From a checkpoint of a small image classifier.
Model: 5.73M parameters, 40-pixel images, arch convnext, norm layernorm, activation gelu, num experts 32, patch size [2, 2], depths [4, 7, 4], widths [64, 128, 256].
Training: muon at rate 0.0041, batches of 48, held-out accuracy 98%.
Data: trained on stained colorectal tissue patches (NCT-CRC-HE-100K), 2.7 epochs.
Rows from expert 0 of block 11, named by matrix and row number. Rows with one number belong to one neuron. Each number is 200 + 40 x the weight over its row's rms, rounded and kept within 0 to 999. All counts start at 0. After the name is the row's rms in percent of the matrix's.
# up: expert up (model.blocks.11.mlp.up, 32x64x256), inputs 0-255
# down: expert down (model.blocks.11.mlp.down, 32x256x64, transposed), outputs 0-255
up.24,093,259,169,215,184,223,194,213,131,240,197,219,196,307,210,182,183,134,180,140,207,200,196,187,203,129,290,267,189,202,264,209,200,185,169,113,189,265,190,237,167,224,149,173,216,212,55,214,173,198,215,224,166,192,221,284,190,180,213,203,241,175,185,171,223,217,213,230,163,211,238,200,232,215,199,126,261,166,194,155,228,134,190,166,184,185,126,208,167,192,208,228,196,262,196,213,194,204,185,153,218,185,210,171,173,228,208,233,209,193,178,213,204,235,184,105,120,184,145,223,179,289,225,138,196,254,208,274,206,241,179,230,202,247,199,193,209,171,205,187,214,224,263,205,170,121,263,160,148,194,164,197,242,228,246,174,184,211,185,196,214,176,185,299,200,251,241,157,182,100,213,210,234,219,142,182,88,174,274,264,193,179,253,214,182,184,317,209,190,217,117,203,202,148,162,209,231,241,208,183,274,111,220,221,160,157,238,222,178,177,238,215,157,228,204,289,214,150,227,203,162,160,202,205,191,192,157,243,235,218,123,246,230,279,168,217,164,308,189,212,224,220,259,206,246,207,217,186,214,200,234,185,193,153,172,220,139
down.24,092,284,239,143,240,222,72,180,176,209,254,180,263,208,234,215,210,195,137,293,199,211,261,164,245,178,243,214,229,203,197,230,255,227,222,215,230,231,224,172,166,93,253,208,187,161,162,222,242,196,169,210,221,183,154,269,142,236,250,240,236,240,241,264,219,250,240,259,179,271,177,248,210,198,187,149,143,269,164,189,215,213,226,263,168,158,158,119,162,207,135,218,222,191,140,207,288,230,245,165,304,192,242,225,155,214,219,227,172,259,172,187,167,228,252,220,168,209,187,206,196,232,154,159,95,154,174,226,265,214,176,164,197,284,169,173,128,237,208,162,258,178,177,201,126,229,172,247,262,227,181,220,175,210,168,207,189,176,252,167,177,202,210,174,202,228,126,186,186,121,192,141,243,151,147,201,252,167,234,201,93,261,175,165,186,198,236,141,205,207,183,174,186,236,215,183,228,165,154,212,171,104,150,212,267,227,214,232,188,209,182,213,151,212,148,131,223,181,180,221,170,175,195,170,202,174,273,193,211,184,241,182,192,157,203,189,171,191,188,232,195,230,219,189,237,224,168,205,231,245,223,226,193,102,163,147,197
up.25,106,177,197,213,168,215,213,155,151,160,253,215,247,233,188,166,175,199,146,197,284,202,205,129,230,117,242,163,191,209,199,172,203,202,160,266,175,186,178,222,82,205,198,235,188,137,156,236,196,187,298,155,227,315,203,210,196,184,224,245,177,177,240,234,227,248,148,204,181,160,248,168,231,197,237,144,206,244,178,166,219,202,124,257,188,160,210,193,230,295,167,173,182,162,156,193,269,223,192,240,260,177,193,195,237,200,249,207,218,178,207,191,271,168,133,226,227,264,175,231,221,287,192,204,207,219,208,188,248,175,139,219,184,220,225,187,232,153,165,188,230,201,185,247,199,235,232,202,168,178,208,202,198,230,280,197,166,223,149,203,210,197,200,219,277,263,131,221,217,216,223,223,207,255,149,170,346,199,218,226,175,190,216,146,200,115,182,148,209,177,152,185,209,203,239,191,198,244,216,196,233,264,252,198,187,161,177,200,162,182,264,225,214,178,82,200,186,211,186,185,160,135,197,94,208,220,179,228,160,212,200,205,175,166,206,211,190,177,190,262,229,242,108,178,190,241,226,176,216,209,322,137,242,154,192,78,261
down.25,096,185,230,235,211,168,230,151,172,234,223,222,184,211,280,149,186,214,215,179,200,154,164,163,249,207,218,185,139,219,141,245,196,195,263,193,211,191,232,167,206,201,196,184,158,169,67,223,267,208,193,182,257,173,167,217,179,211,170,237,137,182,173,157,240,172,136,240,255,189,187,195,130,236,208,159,182,228,213,195,181,181,138,150,215,211,147,110,139,196,182,112,196,151,111,204,217,224,228,175,203,212,173,229,155,172,85,236,197,242,135,240,277,181,218,260,212,231,209,203,168,208,200,218,195,209,230,187,233,212,172,166,207,254,191,161,265,220,219,193,214,167,176,206,174,225,196,180,224,187,213,224,234,102,165,199,215,215,197,210,256,220,232,201,143,238,172,183,182,225,251,168,169,241,170,160,243,231,236,218,187,205,143,187,282,202,232,197,161,191,167,161,198,215,173,226,234,369,209,209,186,184,106,232,187,141,217,183,201,227,191,168,266,248,176,197,193,153,248,265,216,56,253,215,275,228,185,223,194,173,212,291,174,239,167,187,168,123,204,158,258,211,197,176,294,274,185,152,167,196,249,169,155,150,215,244,165
up.26,094,183,221,187,208,135,259,175,250,291,186,201,214,187,126,219,203,221,216,215,248,195,168,259,134,289,154,212,219,231,203,212,235,208,201,169,210,209,186,286,216,185,181,213,256,209,197,167,279,202,214,175,203,311,203,188,218,161,239,170,190,157,210,161,181,212,222,152,230,170,231,194,140,186,186,149,214,208,145,196,170,178,232,170,183,200,284,205,175,169,141,180,252,246,208,144,167,189,226,199,332,250,171,214,265,212,158,202,196,234,155,199,156,200,125,198,139,151,110,140,153,222,236,185,151,191,180,194,156,172,254,198,224,118,237,181,207,169,238,145,201,202,200,193,167,324,179,216,214,133,196,170,178,192,319,200,203,141,215,165,146,190,274,226,183,167,215,136,213,170,208,170,220,231,202,196,191,259,219,234,239,185,141,191,268,179,183,182,167,283,163,169,204,194,221,195,200,230,238,203,215,210,226,252,189,232,151,229,129,289,273,224,186,204,238,205,220,234,146,189,217,263,167,244,198,213,240,206,190,233,257,212,235,187,220,154,186,195,243,237,149,187,46,203,227,117,228,166,223,140,181,154,152,218,207,172,241
down.26,090,214,203,181,221,108,203,206,167,202,228,183,247,198,160,159,212,227,201,171,166,172,188,272,150,228,200,192,141,127,247,217,176,141,228,151,159,183,237,135,213,124,160,213,182,196,90,165,293,194,149,227,175,178,299,222,157,189,197,241,238,278,184,229,249,175,246,149,179,267,205,211,245,224,167,230,206,136,159,160,175,199,205,194,153,252,174,174,239,172,186,196,193,182,272,181,227,258,210,230,269,159,177,193,106,141,201,148,192,229,172,224,183,191,181,236,236,226,247,174,150,177,213,240,215,163,212,148,147,248,235,154,189,196,222,215,222,214,182,176,225,232,231,247,191,176,197,281,200,127,212,173,247,204,154,220,190,146,232,183,192,183,282,263,172,191,136,174,189,303,147,164,185,180,169,205,216,226,147,129,221,138,233,41,227,197,188,139,237,245,165,172,251,103,97,190,190,207,177,248,216,251,219,147,208,209,171,218,283,200,237,204,202,203,222,218,252,210,210,132,274,240,224,184,209,159,202,136,168,183,203,212,164,164,156,189,221,308,158,178,224,183,230,226,220,214,194,200,200,196,173,182,196,162,180,231,217
up.27,085,289,234,218,169,204,247,197,169,160,208,241,184,204,194,131,223,186,185,203,213,148,184,204,161,151,243,209,197,258,246,261,219,213,193,183,138,159,215,209,174,248,235,197,205,207,68,195,154,187,239,268,180,268,164,271,174,243,140,181,235,170,200,196,138,223,160,197,145,200,225,216,216,171,207,218,257,212,230,183,241,216,178,178,175,191,214,192,188,178,208,163,161,156,92,194,183,225,180,165,229,178,182,194,230,223,217,249,193,185,176,207,200,180,202,216,169,183,185,169,175,232,159,210,172,216,175,295,162,124,199,113,217,227,192,173,162,173,277,170,248,168,156,169,211,189,279,240,137,257,221,201,231,208,282,186,209,146,200,184,207,260,130,127,203,174,253,215,225,173,216,212,228,144,30,156,50,165,211,216,228,153,207,256,195,161,286,190,139,272,221,222,214,213,191,204,241,195,196,207,190,226,207,262,193,183,191,211,204,235,245,225,177,210,175,215,157,205,206,180,248,233,232,248,217,185,169,143,194,207,220,228,228,178,230,294,221,266,184,143,240,209,156,170,120,279,253,167,204,239,191,198,304,256,227,232,223
down.27,095,132,272,148,250,266,189,214,194,229,230,152,200,256,201,249,154,205,184,197,229,208,251,149,233,152,167,206,238,206,159,210,111,120,195,206,183,240,240,245,186,157,199,211,177,146,151,164,211,201,229,235,233,236,220,179,125,191,204,278,252,197,168,196,172,221,140,160,176,204,125,188,119,190,240,142,136,208,230,157,204,188,230,173,246,159,182,226,126,191,207,187,203,234,200,262,227,162,186,205,100,173,198,220,203,173,227,330,175,205,192,128,180,218,227,176,174,184,217,222,193,160,141,211,188,171,225,127,210,162,135,151,140,201,234,167,165,211,276,220,102,173,181,175,209,205,171,178,262,81,245,137,255,208,232,210,192,198,164,208,236,191,190,241,197,225,221,219,256,200,183,119,231,176,250,263,228,215,195,210,89,224,224,112,137,261,183,186,183,162,179,82,187,203,196,158,179,154,235,188,187,217,171,210,181,263,175,270,195,210,147,218,199,181,197,194,224,253,210,184,173,238,228,162,240,162,256,231,229,206,199,156,214,250,201,147,165,206,256,108,186,152,156,171,205,199,220,245,197,193,181,198,211,159,218,294,155
up.28,102,270,214,177,178,218,223,178,235,165,239,275,213,181,175,206,240,215,176,221,238,173,189,225,224,266,157,190,164,188,170,133,204,202,211,201,223,181,215,199,132,136,209,193,240,161,173,182,165,194,214,269,283,198,177,233,166,205,184,144,159,203,200,168,251,202,220,191,204,329,191,216,166,268,210,194,172,230,223,221,225,162,261,201,209,183,156,234,236,185,135,242,140,147,245,163,189,197,214,224,170,211,177,251,211,132,218,300,242,237,193,197,144,203,215,120,250,159,244,177,230,177,181,171,278,156,183,282,151,243,213,237,161,145,187,174,151,174,152,229,177,262,245,190,283,226,231,199,231,235,169,224,171,200,134,184,137,135,275,203,169,192,272,227,198,209,249,188,181,189,263,205,174,250,174,129,256,185,140,220,195,231,27,134,173,187,132,243,179,170,199,175,214,177,189,202,228,161,209,217,113,267,157,257,161,205,162,168,223,265,204,235,206,207,112,172,164,185,195,228,201,126,193,173,189,216,215,275,183,143,204,176,201,188,227,212,204,270,208,170,222,209,218,204,145,217,178,217,251,186,307,181,274,243,193,180,173
down.28,095,167,182,145,275,235,368,191,201,212,231,229,225,141,250,217,204,146,251,150,136,172,174,159,134,273,217,191,203,168,155,181,190,225,220,206,241,205,205,211,149,255,227,170,128,228,217,181,181,111,185,246,229,150,231,206,208,154,207,227,146,192,246,250,226,84,261,200,207,195,270,197,204,261,153,157,165,174,162,196,194,208,271,160,209,196,236,205,192,193,230,203,225,211,236,196,184,178,221,191,121,161,203,162,160,200,194,142,151,272,201,187,175,191,232,178,225,237,144,292,121,163,240,216,244,195,202,242,212,199,236,176,212,204,108,277,252,150,168,159,190,159,129,169,185,237,192,207,215,215,158,213,191,281,203,166,237,214,156,166,195,176,278,190,249,169,283,285,189,209,218,183,206,249,209,162,196,111,171,243,217,181,215,237,164,182,224,218,250,227,175,218,201,138,212,168,242,256,193,200,157,172,165,210,159,192,205,180,194,211,196,270,210,228,257,183,147,251,128,229,260,171,193,212,195,166,188,230,218,194,183,232,210,187,223,201,232,236,189,179,166,237,178,228,339,190,196,254,199,213,281,197,149,159,205,110,225
up.29,102,145,172,205,236,151,212,209,173,257,194,272,184,186,201,191,201,215,204,207,173,167,236,269,233,142,231,202,328,234,127,175,214,215,180,215,177,237,179,146,290,234,153,218,217,218,120,176,314,211,138,248,98,180,199,171,183,147,196,252,206,213,201,229,224,212,241,172,178,286,189,215,167,256,241,211,173,213,244,214,186,235,315,213,276,184,291,184,132,167,169,143,203,156,244,221,190,254,149,178,152,198,196,151,247,160,219,173,162,190,166,176,173,221,165,208,261,165,263,167,175,77,176,184,164,208,206,270,135,155,209,165,214,206,232,222,263,122,224,203,186,160,174,203,206,193,247,167,197,230,207,228,198,217,234,175,170,212,170,186,192,156,90,252,128,153,105,215,211,223,244,242,180,161,166,175,64,180,213,209,241,171,286,171,206,263,190,219,202,217,230,179,200,208,216,201,221,199,152,194,176,192,144,204,262,178,190,222,226,242,287,220,192,196,177,166,263,217,247,195,204,184,219,203,195,183,197,191,201,214,214,154,185,245,204,187,215,194,213,231,218,208,158,194,197,232,184,191,174,202,268,210,303,190,195,126,223
down.29,103,169,183,216,200,127,175,260,235,190,226,293,225,147,213,184,166,188,212,195,236,210,197,211,208,191,223,153,180,191,179,227,232,165,172,182,176,171,182,196,199,164,185,192,138,251,147,179,283,252,176,226,202,155,182,211,121,191,157,141,223,178,190,198,220,260,189,150,218,203,150,178,174,212,215,293,226,192,156,186,169,129,211,231,256,166,141,177,193,140,236,222,233,229,254,185,275,183,205,132,275,148,254,191,301,245,184,209,215,176,133,222,263,214,160,190,240,106,235,184,177,209,194,225,164,163,198,89,325,229,248,170,235,164,255,160,231,152,204,178,123,169,240,155,199,210,159,190,207,180,251,207,210,200,220,154,179,188,191,233,289,205,198,248,96,252,233,204,189,187,237,199,172,174,121,158,199,232,200,203,184,175,259,138,150,263,173,200,127,214,169,161,166,231,202,200,272,203,181,257,191,165,236,243,219,196,172,198,249,281,155,276,224,205,199,228,219,207,227,170,279,229,198,146,180,245,202,162,208,235,236,255,215,183,169,218,191,35,175,186,162,246,202,193,204,161,182,219,188,206,198,206,177,156,172,131,192