python train.py --model="image classifier" --dataset="stained colorectal tissue patches (NCT-CRC-HE-100K)" --train_examples=90422 --image_size=40 --crop_scale_min=0.7 --horizontal_flip=true --translate=0.06 --targets=["tissue"] --num_classes=9 --arch="convnext" --isotropic=false --norm="layernorm" --activation="gelu" --mlp_ratio=6 --dropout=0.05 --inner_norm=false --moe="top_k" --drop_path=0.15 --num_experts=32 --moe_every=2 --expert_mlp_ratio=0.25 --experts_per_token=2 --shared_expert=false --patch_size=[2, 2] --depths=[4, 7, 4] --widths=[64, 128, 256] --kernel_size=5 --label_smoothing=0.1 --loss="cross_entropy" --residual_init="none" --optimizer="muon" --muon_scale="match_rms_adamw" --lr=0.0041 --momentum=0.9 --nesterov=true --orthogonalizer="polar_express" --adamw_lr_other_params=0.0021 --cautious_weight_decay=true --steps=5100 --batch_size=48 --epochs=2.7 --lr_schedule="linear" --final_lr_fraction=0 --warmup_steps=1020 --weight_decay=0.2 --adamw_weight_decay_other_params=0
Rows from block 7 of a small image classifier, named by matrix and row number. Rows with one number within an expert belong to one neuron, the router's apart. Each number is 500 + 50 x the weight over its row's rms, rounded and kept within 0 to 999. All counts start at 0. Numbers have three digits each.
Before each expert's rows are labels from the 100 images, of 14976, where the router gives the expert most weight on average: "responds to" is what is common among them. Only what is clearly more common there than usual is listed. The data: stained colorectal tissue patches (NCT-CRC-HE-100K). In brackets: how many of the 100, against the usual share in percent.
# router: router (model.blocks.7.mlp.router.weight, 32x128, trained with AdamW), inputs 0-127
# up: expert up (model.blocks.7.mlp.up, 32x32x128), inputs 0-127
# down: expert down (model.blocks.7.mlp.down, 32x128x32, transposed), outputs 0-127

# expert 11
responds to: tissue: normal colon mucosa (49 vs 8.7)
router.11:512545595493507465513482527491498502519496537535416570470559442474510501451523540450405493433484526537500521451415545507590478593646531434391565488501463560476521520461493518456469599616471506502488520401470468429493476590547420571494545551517518535502489542553484530534560511494404452494530535508544503452443478525524486485602420532487547401446471475495538512554499653568455556501517
up.0:478502585496494486480450480529511530533540458535503522534448511431524515539514522426508568521525563464474456468534541500432415548460492468475412464527422530551559505596607476512371447545663411569450368474488425473493502555455555537458490523354470468509489539511550473505492525524530505466463501523523384555447519516535454426461518510549542485580516469415455514496555621508518517513505
down.0:574545488582482461482530446499438543541606535449560497507471484503430565493470542388514470501546522464466485461545455480509517554469505461483495502481468471529476510486435551532507560403504484475496512390508587552482558472583454506398484503453518476472570508511555483516576413463480507495497503469425574570423610428457648549409496553528417585518412484491408533573425551539518513533554
up.1:504484498395516482492506432519478532561467441499478531491486527499512539491517382509451608511511473560470523413480467496455469506560500434528483526570460489430325547551564532495460554618482550462514521327511458507463564447487457420497511479550477499496528518506466529546458529491565475523564521499520535485535562545481456527519429459499547524475433446499540591486568312545570522508511
down.1:487581555472503486414494527555496495572523527390527586495526487585463482423591617497480488546484446451414512569504453519470510587450520498645432446529478541522568482488527593449461484535581484469477520515558474451444522439548408443510431496444516413483517517483494488511484511476532477539499532480487416470525392521467402381441504494428513492515610463462523486509519527596571488490461
up.2:536515497537473470458509518523523491458467550449388529492539578454474512448502601536424469478493529500480497436459624528525552539515476533496572567470501507483515479582533459459427574510422418437495480482434450468501421606534480638512493515550482515524521739477468555483462524486444433488522452504493492477439503481491475542554477496540527521552496365483477502516503613509529509446474
down.2:552447539505566618477531549495411418474395544484564487411428519536531464530534520499491496497482470554425406515586485490493510422587427510458468521477453506676558488599571493530537485495479559434459459438529423555534471428448541448463549458470511482469511513497560520525483513495566492551482482555478465533567433568456530396493483488534488387416457489547471517491438572494542549536492
up.3:483509465406508506341557486504504504474443456554475538515461536491494514520491501334483559499503510421504513448555583554547529555516481471510487617471509462511531503577524441484387404512357504629582492467494387600504443487520518490523480505536464462515509498495501433462533510513495481518580507532506450524638494538499531422432515439469450572471479499552482492478517479469585532488501
down.3:517534507472528511583484463541585578522543533526562521456429520450567505463402510606520507580629450464531469494531446497497499507473498483563485453484494439528398560477472623508501543562466487381540549490484521459471436421547492561433449535466495519552446561529513537481570476469551438410519494423526434531429482403513452426551446607463437522528576474468509508442497427552552434488492
up.4:442437507612442536580427519520462541510576501527593496460522515437529560495482581480586467520560535501505486547462546477497454495464527569538484410462447365516560535404565461474446509545446609340473593467469527510494528515517572511502472526475502520475486479437465539515425453483503528494530529470532362488475489522519515504511499450495434468403516489494504560558499472465368590528556
down.4:474560535506605628497494459554459460450436429461525523502477550570465462535540508366487568544495548464507584462428537473437431477489505416445549468450502548461502534470552415509498456565444600519472473534491467448480455389455503594537534421487422490505571481568527467493531552549454496493434506482563570411504609529577509523454452527502481561487559529527545385465579525499507486477503

# expert 12
responds to: tissue: normal colon mucosa (87 vs 8.7)
router.12:467497481520511565564452573467503504513504535498519522449523428460531584526529558522566442513513559489538521481516421564648517480420516525575555454557411475433583487560427537497514382583446552456556441556559559486487471562488512371520442478448515504522595421574595586524455546571503561513482560517479428456493526525523481444467507491490472478502536468530453554556531494428477509601554
up.0:496467482519564503551560561490505522508528465392462471512553494496492484504477456718384495540483449458434474492441444520529465513466499589486502531516433391501538495493434596481502464466604504483541476428476480500551426535501477460567370509499528498480479491523490544483516511552583518505416491505490486532544506492501522597475490490493485479722516430518534574526483520452519492511524
down.0:565499514548484484502491578481380530495541570445579547508508500608527447537518560496580546463446486474504501529533537470534508388457475464407493542555528572463484432515547503506487501540620514543458477433508504553498486532521438424506505472517472517622497505543561442474429460418500550598481525578469455439594499457496456423424518528511608401418535474577448581465479449448478430483476
up.1:492499468488458468561528483514499582468376411398457489517483462467489543511485568351456586442512512489527473440506593496542544527452505533490441517468514577382580489512487538445572458504471548489477524507412448346453490576587495554504573522551527529471554603483584496510432498444505460467489475456514388524477590487510441516480483474481490605468509541487469501563524459528511511531560
down.1:494450512459496520447602487441488402614440468409475490463533554521554534472610493566461482477492555500510529544541585436501496508438555500429502482545457468493556467559467478362656434391464517392546493481532526526446535540502431521579545521506407446492579496440483464486458510467393529488484536525544441451454552476546501452501522466520460480581522543540470501425581511526534461496511
up.2:481524516605546538522473580511490569507605451429558456502444569554516587516457661582453544505531476541490490401430514514465526422449459540555478503565488499411440440582474507493481462494494403463606462503508439506484524550514484321448390493529492543507511541522521547510529542546460500480451496523486404458463488474474483447430510443480490531591538442452495501554490516514540537538505
down.2:544535564501533532481451542501529513511496537537516492524527505520514537457578485543479445500453498452504403475531478463433444495505456512520506527535491504598536503443464649530606619532449485542459430476475473566561441499558551444526465342520487542455481482536441465523405467452484464521437585529506540494338581476449430496530471480477552515372446543546475560464510461548489594547515
up.3:523534515494486512512379480515457526462473513383650423505519463529505544475520429306607499536524499589489523478531501526536482499533475502492495361549490447507467516546545489586488482558505501520475484533536523440431505510496562508507526446631484490481527508473574514523444534450513540495499512474493439564558438547520483394453449494500516454448494508524476500527518448365633551504515
down.3:473487530534556491640521609525498511530564503453519553491522489465483517492548511709547507443540426591441518483503412531444575494491494522538561487466466506549479555485394485538441471473474514508499565438506472482498556514530564493530506581515437441434531466527433561449522504567396492486546561486556543457477489521508437418539473517434507491548509471388457423490563586592558478523512
up.4:486514591493515502477466454511501523498554505275458554491522488403465441473532492453458418490508477546516498551420597509482475532517524566515427606411447520462573531446514566473471474423472488464497559381450464509520555539500437494494481447454467449522482630472646496503600544503549474485536509537501557426530523517509463519510532483461491499546535530495475521571521507415416521512488
down.4:455553464495396435539496491482425504465467500421487533545559472460529552511522482516519426413436636545516506431529494468522444418502585571427507477465527520588481520549522471572568490495462493494542524530460464538547439476503484509519544483523486482504403548574529455492504440503343477487494494480454427511582482462490569414509451497585493464443545528615427530583563388475542602493504

# expert 27
responds to: tissue: debris (50 vs 11.2); tissue: smooth muscle (36 vs 13.4)
router.27:455459452543459464452572430432525463422540544477545543517506479487483490488525446418488480429478471468540459540471451444512518492534501490498573602512440549517533467516575445382526556492539492555569567406550538524461442448494551474421568513523488446511459520466406461500518426449578493543461457550477595588540426445472559451497526445452474465478600562526535596435452442554605503459396
up.0:458516514605487510502430537519511532497518460466475500514524430519527513517525525584614477511539567544509525570486513531522501433471509471540456435541523516542326464528493621507559537370579364534567507504502445535467458505469453514537468475611497497553447457473400456500567501488430391520534511488496461640535543500506473511507544491495538422572541390428496475515467508504447482496494
down.0:576451502524498554484513428528514475479509449476611522563480465512495492501496543434497495510543525458523484498512546528464503535477438455492500509496490504459526612470321435488478530442440640475494487567482415509495479356489533529519513534501477489543572491506507553455525575528469611496542498488518533538476447624575552430505483508472557540481609499496405423515482581490600599472576
up.1:539514507478511510432569538524474589445499505651518477493432532426482507532551494494517572484539530434493513474620406452501443499518568460461542421562489485513579481506545365508579486521457600533480513453461477467511502489536475435444606472631464543478467467510377493538444480479608596450441502482504457482472410519472461473527447534515502428484486421541497509519517456484392511522512
down.1:663444543479503526552551536442420460448494431526487501565493462474518534494537551462414430464490507519483520486532445525490511474583528527479410514486460518484518451550462576458583476525493467442455419604500575527551414607567652446553422477421443449447522404455458512494418451473529507483481565568525448548500499465449508507503494497504441450456448613571461474515498526450488471491490
up.2:552467542548489495554529508482514515482465500572409463514438494406505522506479573395419501454454545524621515511494435541566554506546506543480538558512439571495539497521434378442566499476366536443512485451454478505565468613505454492570658519460505533489491582419490537513642534418394493482484523502517391498501494427504501485455501470464477485499491501536513517549490532479532444540518
down.2:557509548568591537585472485497474493514474416519506536525529528561485524470464460558550541484516426503518447472477551473513410470545506550547544468479477459545396523542603540600550459575466490636463490496502512505491385451531505496524521526495484436347479441475448588487500479441474488445496386450452569446435547457458544453501527491407478543468485460462491454425362459447544529495534
up.3:493528550489573482547408655484433498515442472507474575466464501533497550430514498527419401446498520575540505523455548511472480497489482567485546480576515525472419470521561595512509490439507546583489480323514466332500484446536419506548510463483534488549570574506485513471556486521474380490480501534533550431413465572501465438493450546480531585509507469482500539443542562529487488526519
down.3:458575443472456451567481581492557554517435462566557514627403470532493466479409474585470523554420454481567506466545491518534540442487470501517513478528525488507466462434597480494457439493427422546477455626468481457511480501487489449480510575591531494542398518506461503510560493514567537558478481483446456569620574481541565513516508558447608548486531472454523497459440427576560466444418
up.4:504517516582478486437533536545467552461557476470468578545526488506483523498527413576545567513496495509499501477473516515500543504551497520485393639468435485504534527530493471480452502445470436578522494607498379475463532471511590519396429438539526379545464558470500530517479453487481403477447565514463595545535591507500459474479539516633432524494472399437454495537460615511399513483519
down.4:527474495441427547574539531482479561555421487371528589598503451454519496571525579467486403550616428467476543447527479526438473551407460469472532487461470525543494502538528498458490409489562535427497469408530471485503506600530503550589480478506532445566492545486495476547428561442536614525474590471620517478508413548591586446508491562526473480519498503481467505446473494481446485500558

# expert 1
responds to: tissue: cancer-associated stroma (72 vs 10.8)
router.1:443499422495482537476513516477461512446568545538501534487660442487499525457529525546471508430486507576501516460464566481536422497462502476528557525550409553509458493509483563455440485592498457570534457441466603401574426446550547367417467556569493467519459569532434455514563501453541485442444465519511551455496451523477522457474553502529427377547558430509535624519483533548539532515540
up.0:505510473535440508423578460478432556465522537544466459513591663539503494433529445511541504469465496425529481503518525485455443516527459494461566490465622433521506510474530512541505567578547383421496498482420455527481498417531511439476540555587492511501503443439610509457475489422382484508542495478503458533458462496492539473504501513609473559566449467417536498555460629603440517483527
down.0:537436435514399531447642531440559503473482513517472546461455447467514462537485533456507509490419526524440453535557491574486519487586497517485513504426494525701452477550494464486534434486504424385452468498517443551474561485477454503480561497508543475483570443462440539511481445458556455467490503515479482572646527407404489553477531449594478553485478513466444532505518507477476428418437
up.1:430479492557554496415625522530589540550448434635511458468411603567489501492504381592478557484472511549498524535532621512527445509567515449521485509521495549537455480502482470550483515465539320533465503496488492497507468360558514550461614486496479515448527572456405467485465495478468494507451496523495377524529517520474529582506460493583492487498485490487487465464496568494503485455490
down.1:518418477553531535540567650466460514517426504586377498457527488500536478522503526423471503469473474536485459527511556539493537471553478519473504510463480509543526430553608420540511501521371491471490463462496564486497434466472506507505575509540535424462548478533541554525488481452545526528447471554439589505516535490436498554509480465565358419427465604582466581613528504574569549496428
up.2:552467521601505477516473425497445544496443528518392553481539471512477549498514554468525348522486442636483509471517599480458502496445508486456498551507589543541484500447495458507581581515431575307440542501523520498443390484486571535510536528563512498486520502481508553498525545470470467514505528472539407368531535482477487587583555473517516452565453459436498489536510525574540488492516
down.2:556476518504499504374495473482538480520506374497501504467488517524470502538498429449480403472512499548422483578487548473504439571466589568573556545501489414604528522451496482518458562491493546560477560560472404369505565467478444497488617457461538465468462473511415530488486442614588500553548490513493651600442501461441457536499536468464539474532514533467513474493492535485423548544451
up.3:434536485509459529422543417475502578479591477540452524520452623511487478480501549507462606518512494529465520465465538486431535461428506508469419569488551439517500476453544349528514466419443495596435454542537492563509561568611484564527467551550525384495540586511550453479449518494479565536591525512508342596476518467493552426470579529496456529535473459469474508479499475521492489482488
down.3:479513465489529409380472506515513518533477505590516481505525503529395513560536619477344586496460526559489526488496429439476532626404570456468519518505470537417425500551437527500455441460481529409464570531462531460500461422434477479536490521514554479473482510456469483519556453441523502542598496353409484514489499508503574550393480566510495545448487496596554490468518499519509491476508
up.4:555510483407503527546484647464430514466497456397474490526474564443520496555511465651443544499509431468475508404492464542528495519442474551493465528504430452479493496530424547532485533467426597586522481539498519486598618484515489371512577470480509566502522471539601522489493469519500479492414498524507447528577550503474500544466443460409535499512555464565447555487465395396538534505506
down.4:511568467522502470443471467450496505518522627388498535607575533532550473612558554513543563518426512534541495447488510485422464478424505467455501518527460550531503382441589548508551557598527590523537467475557573522515526521511463490533532449480473461574527537605493479502485488446452502494439556482542539463654464513538526507378513494575541450439466536547513578475504497439495420542464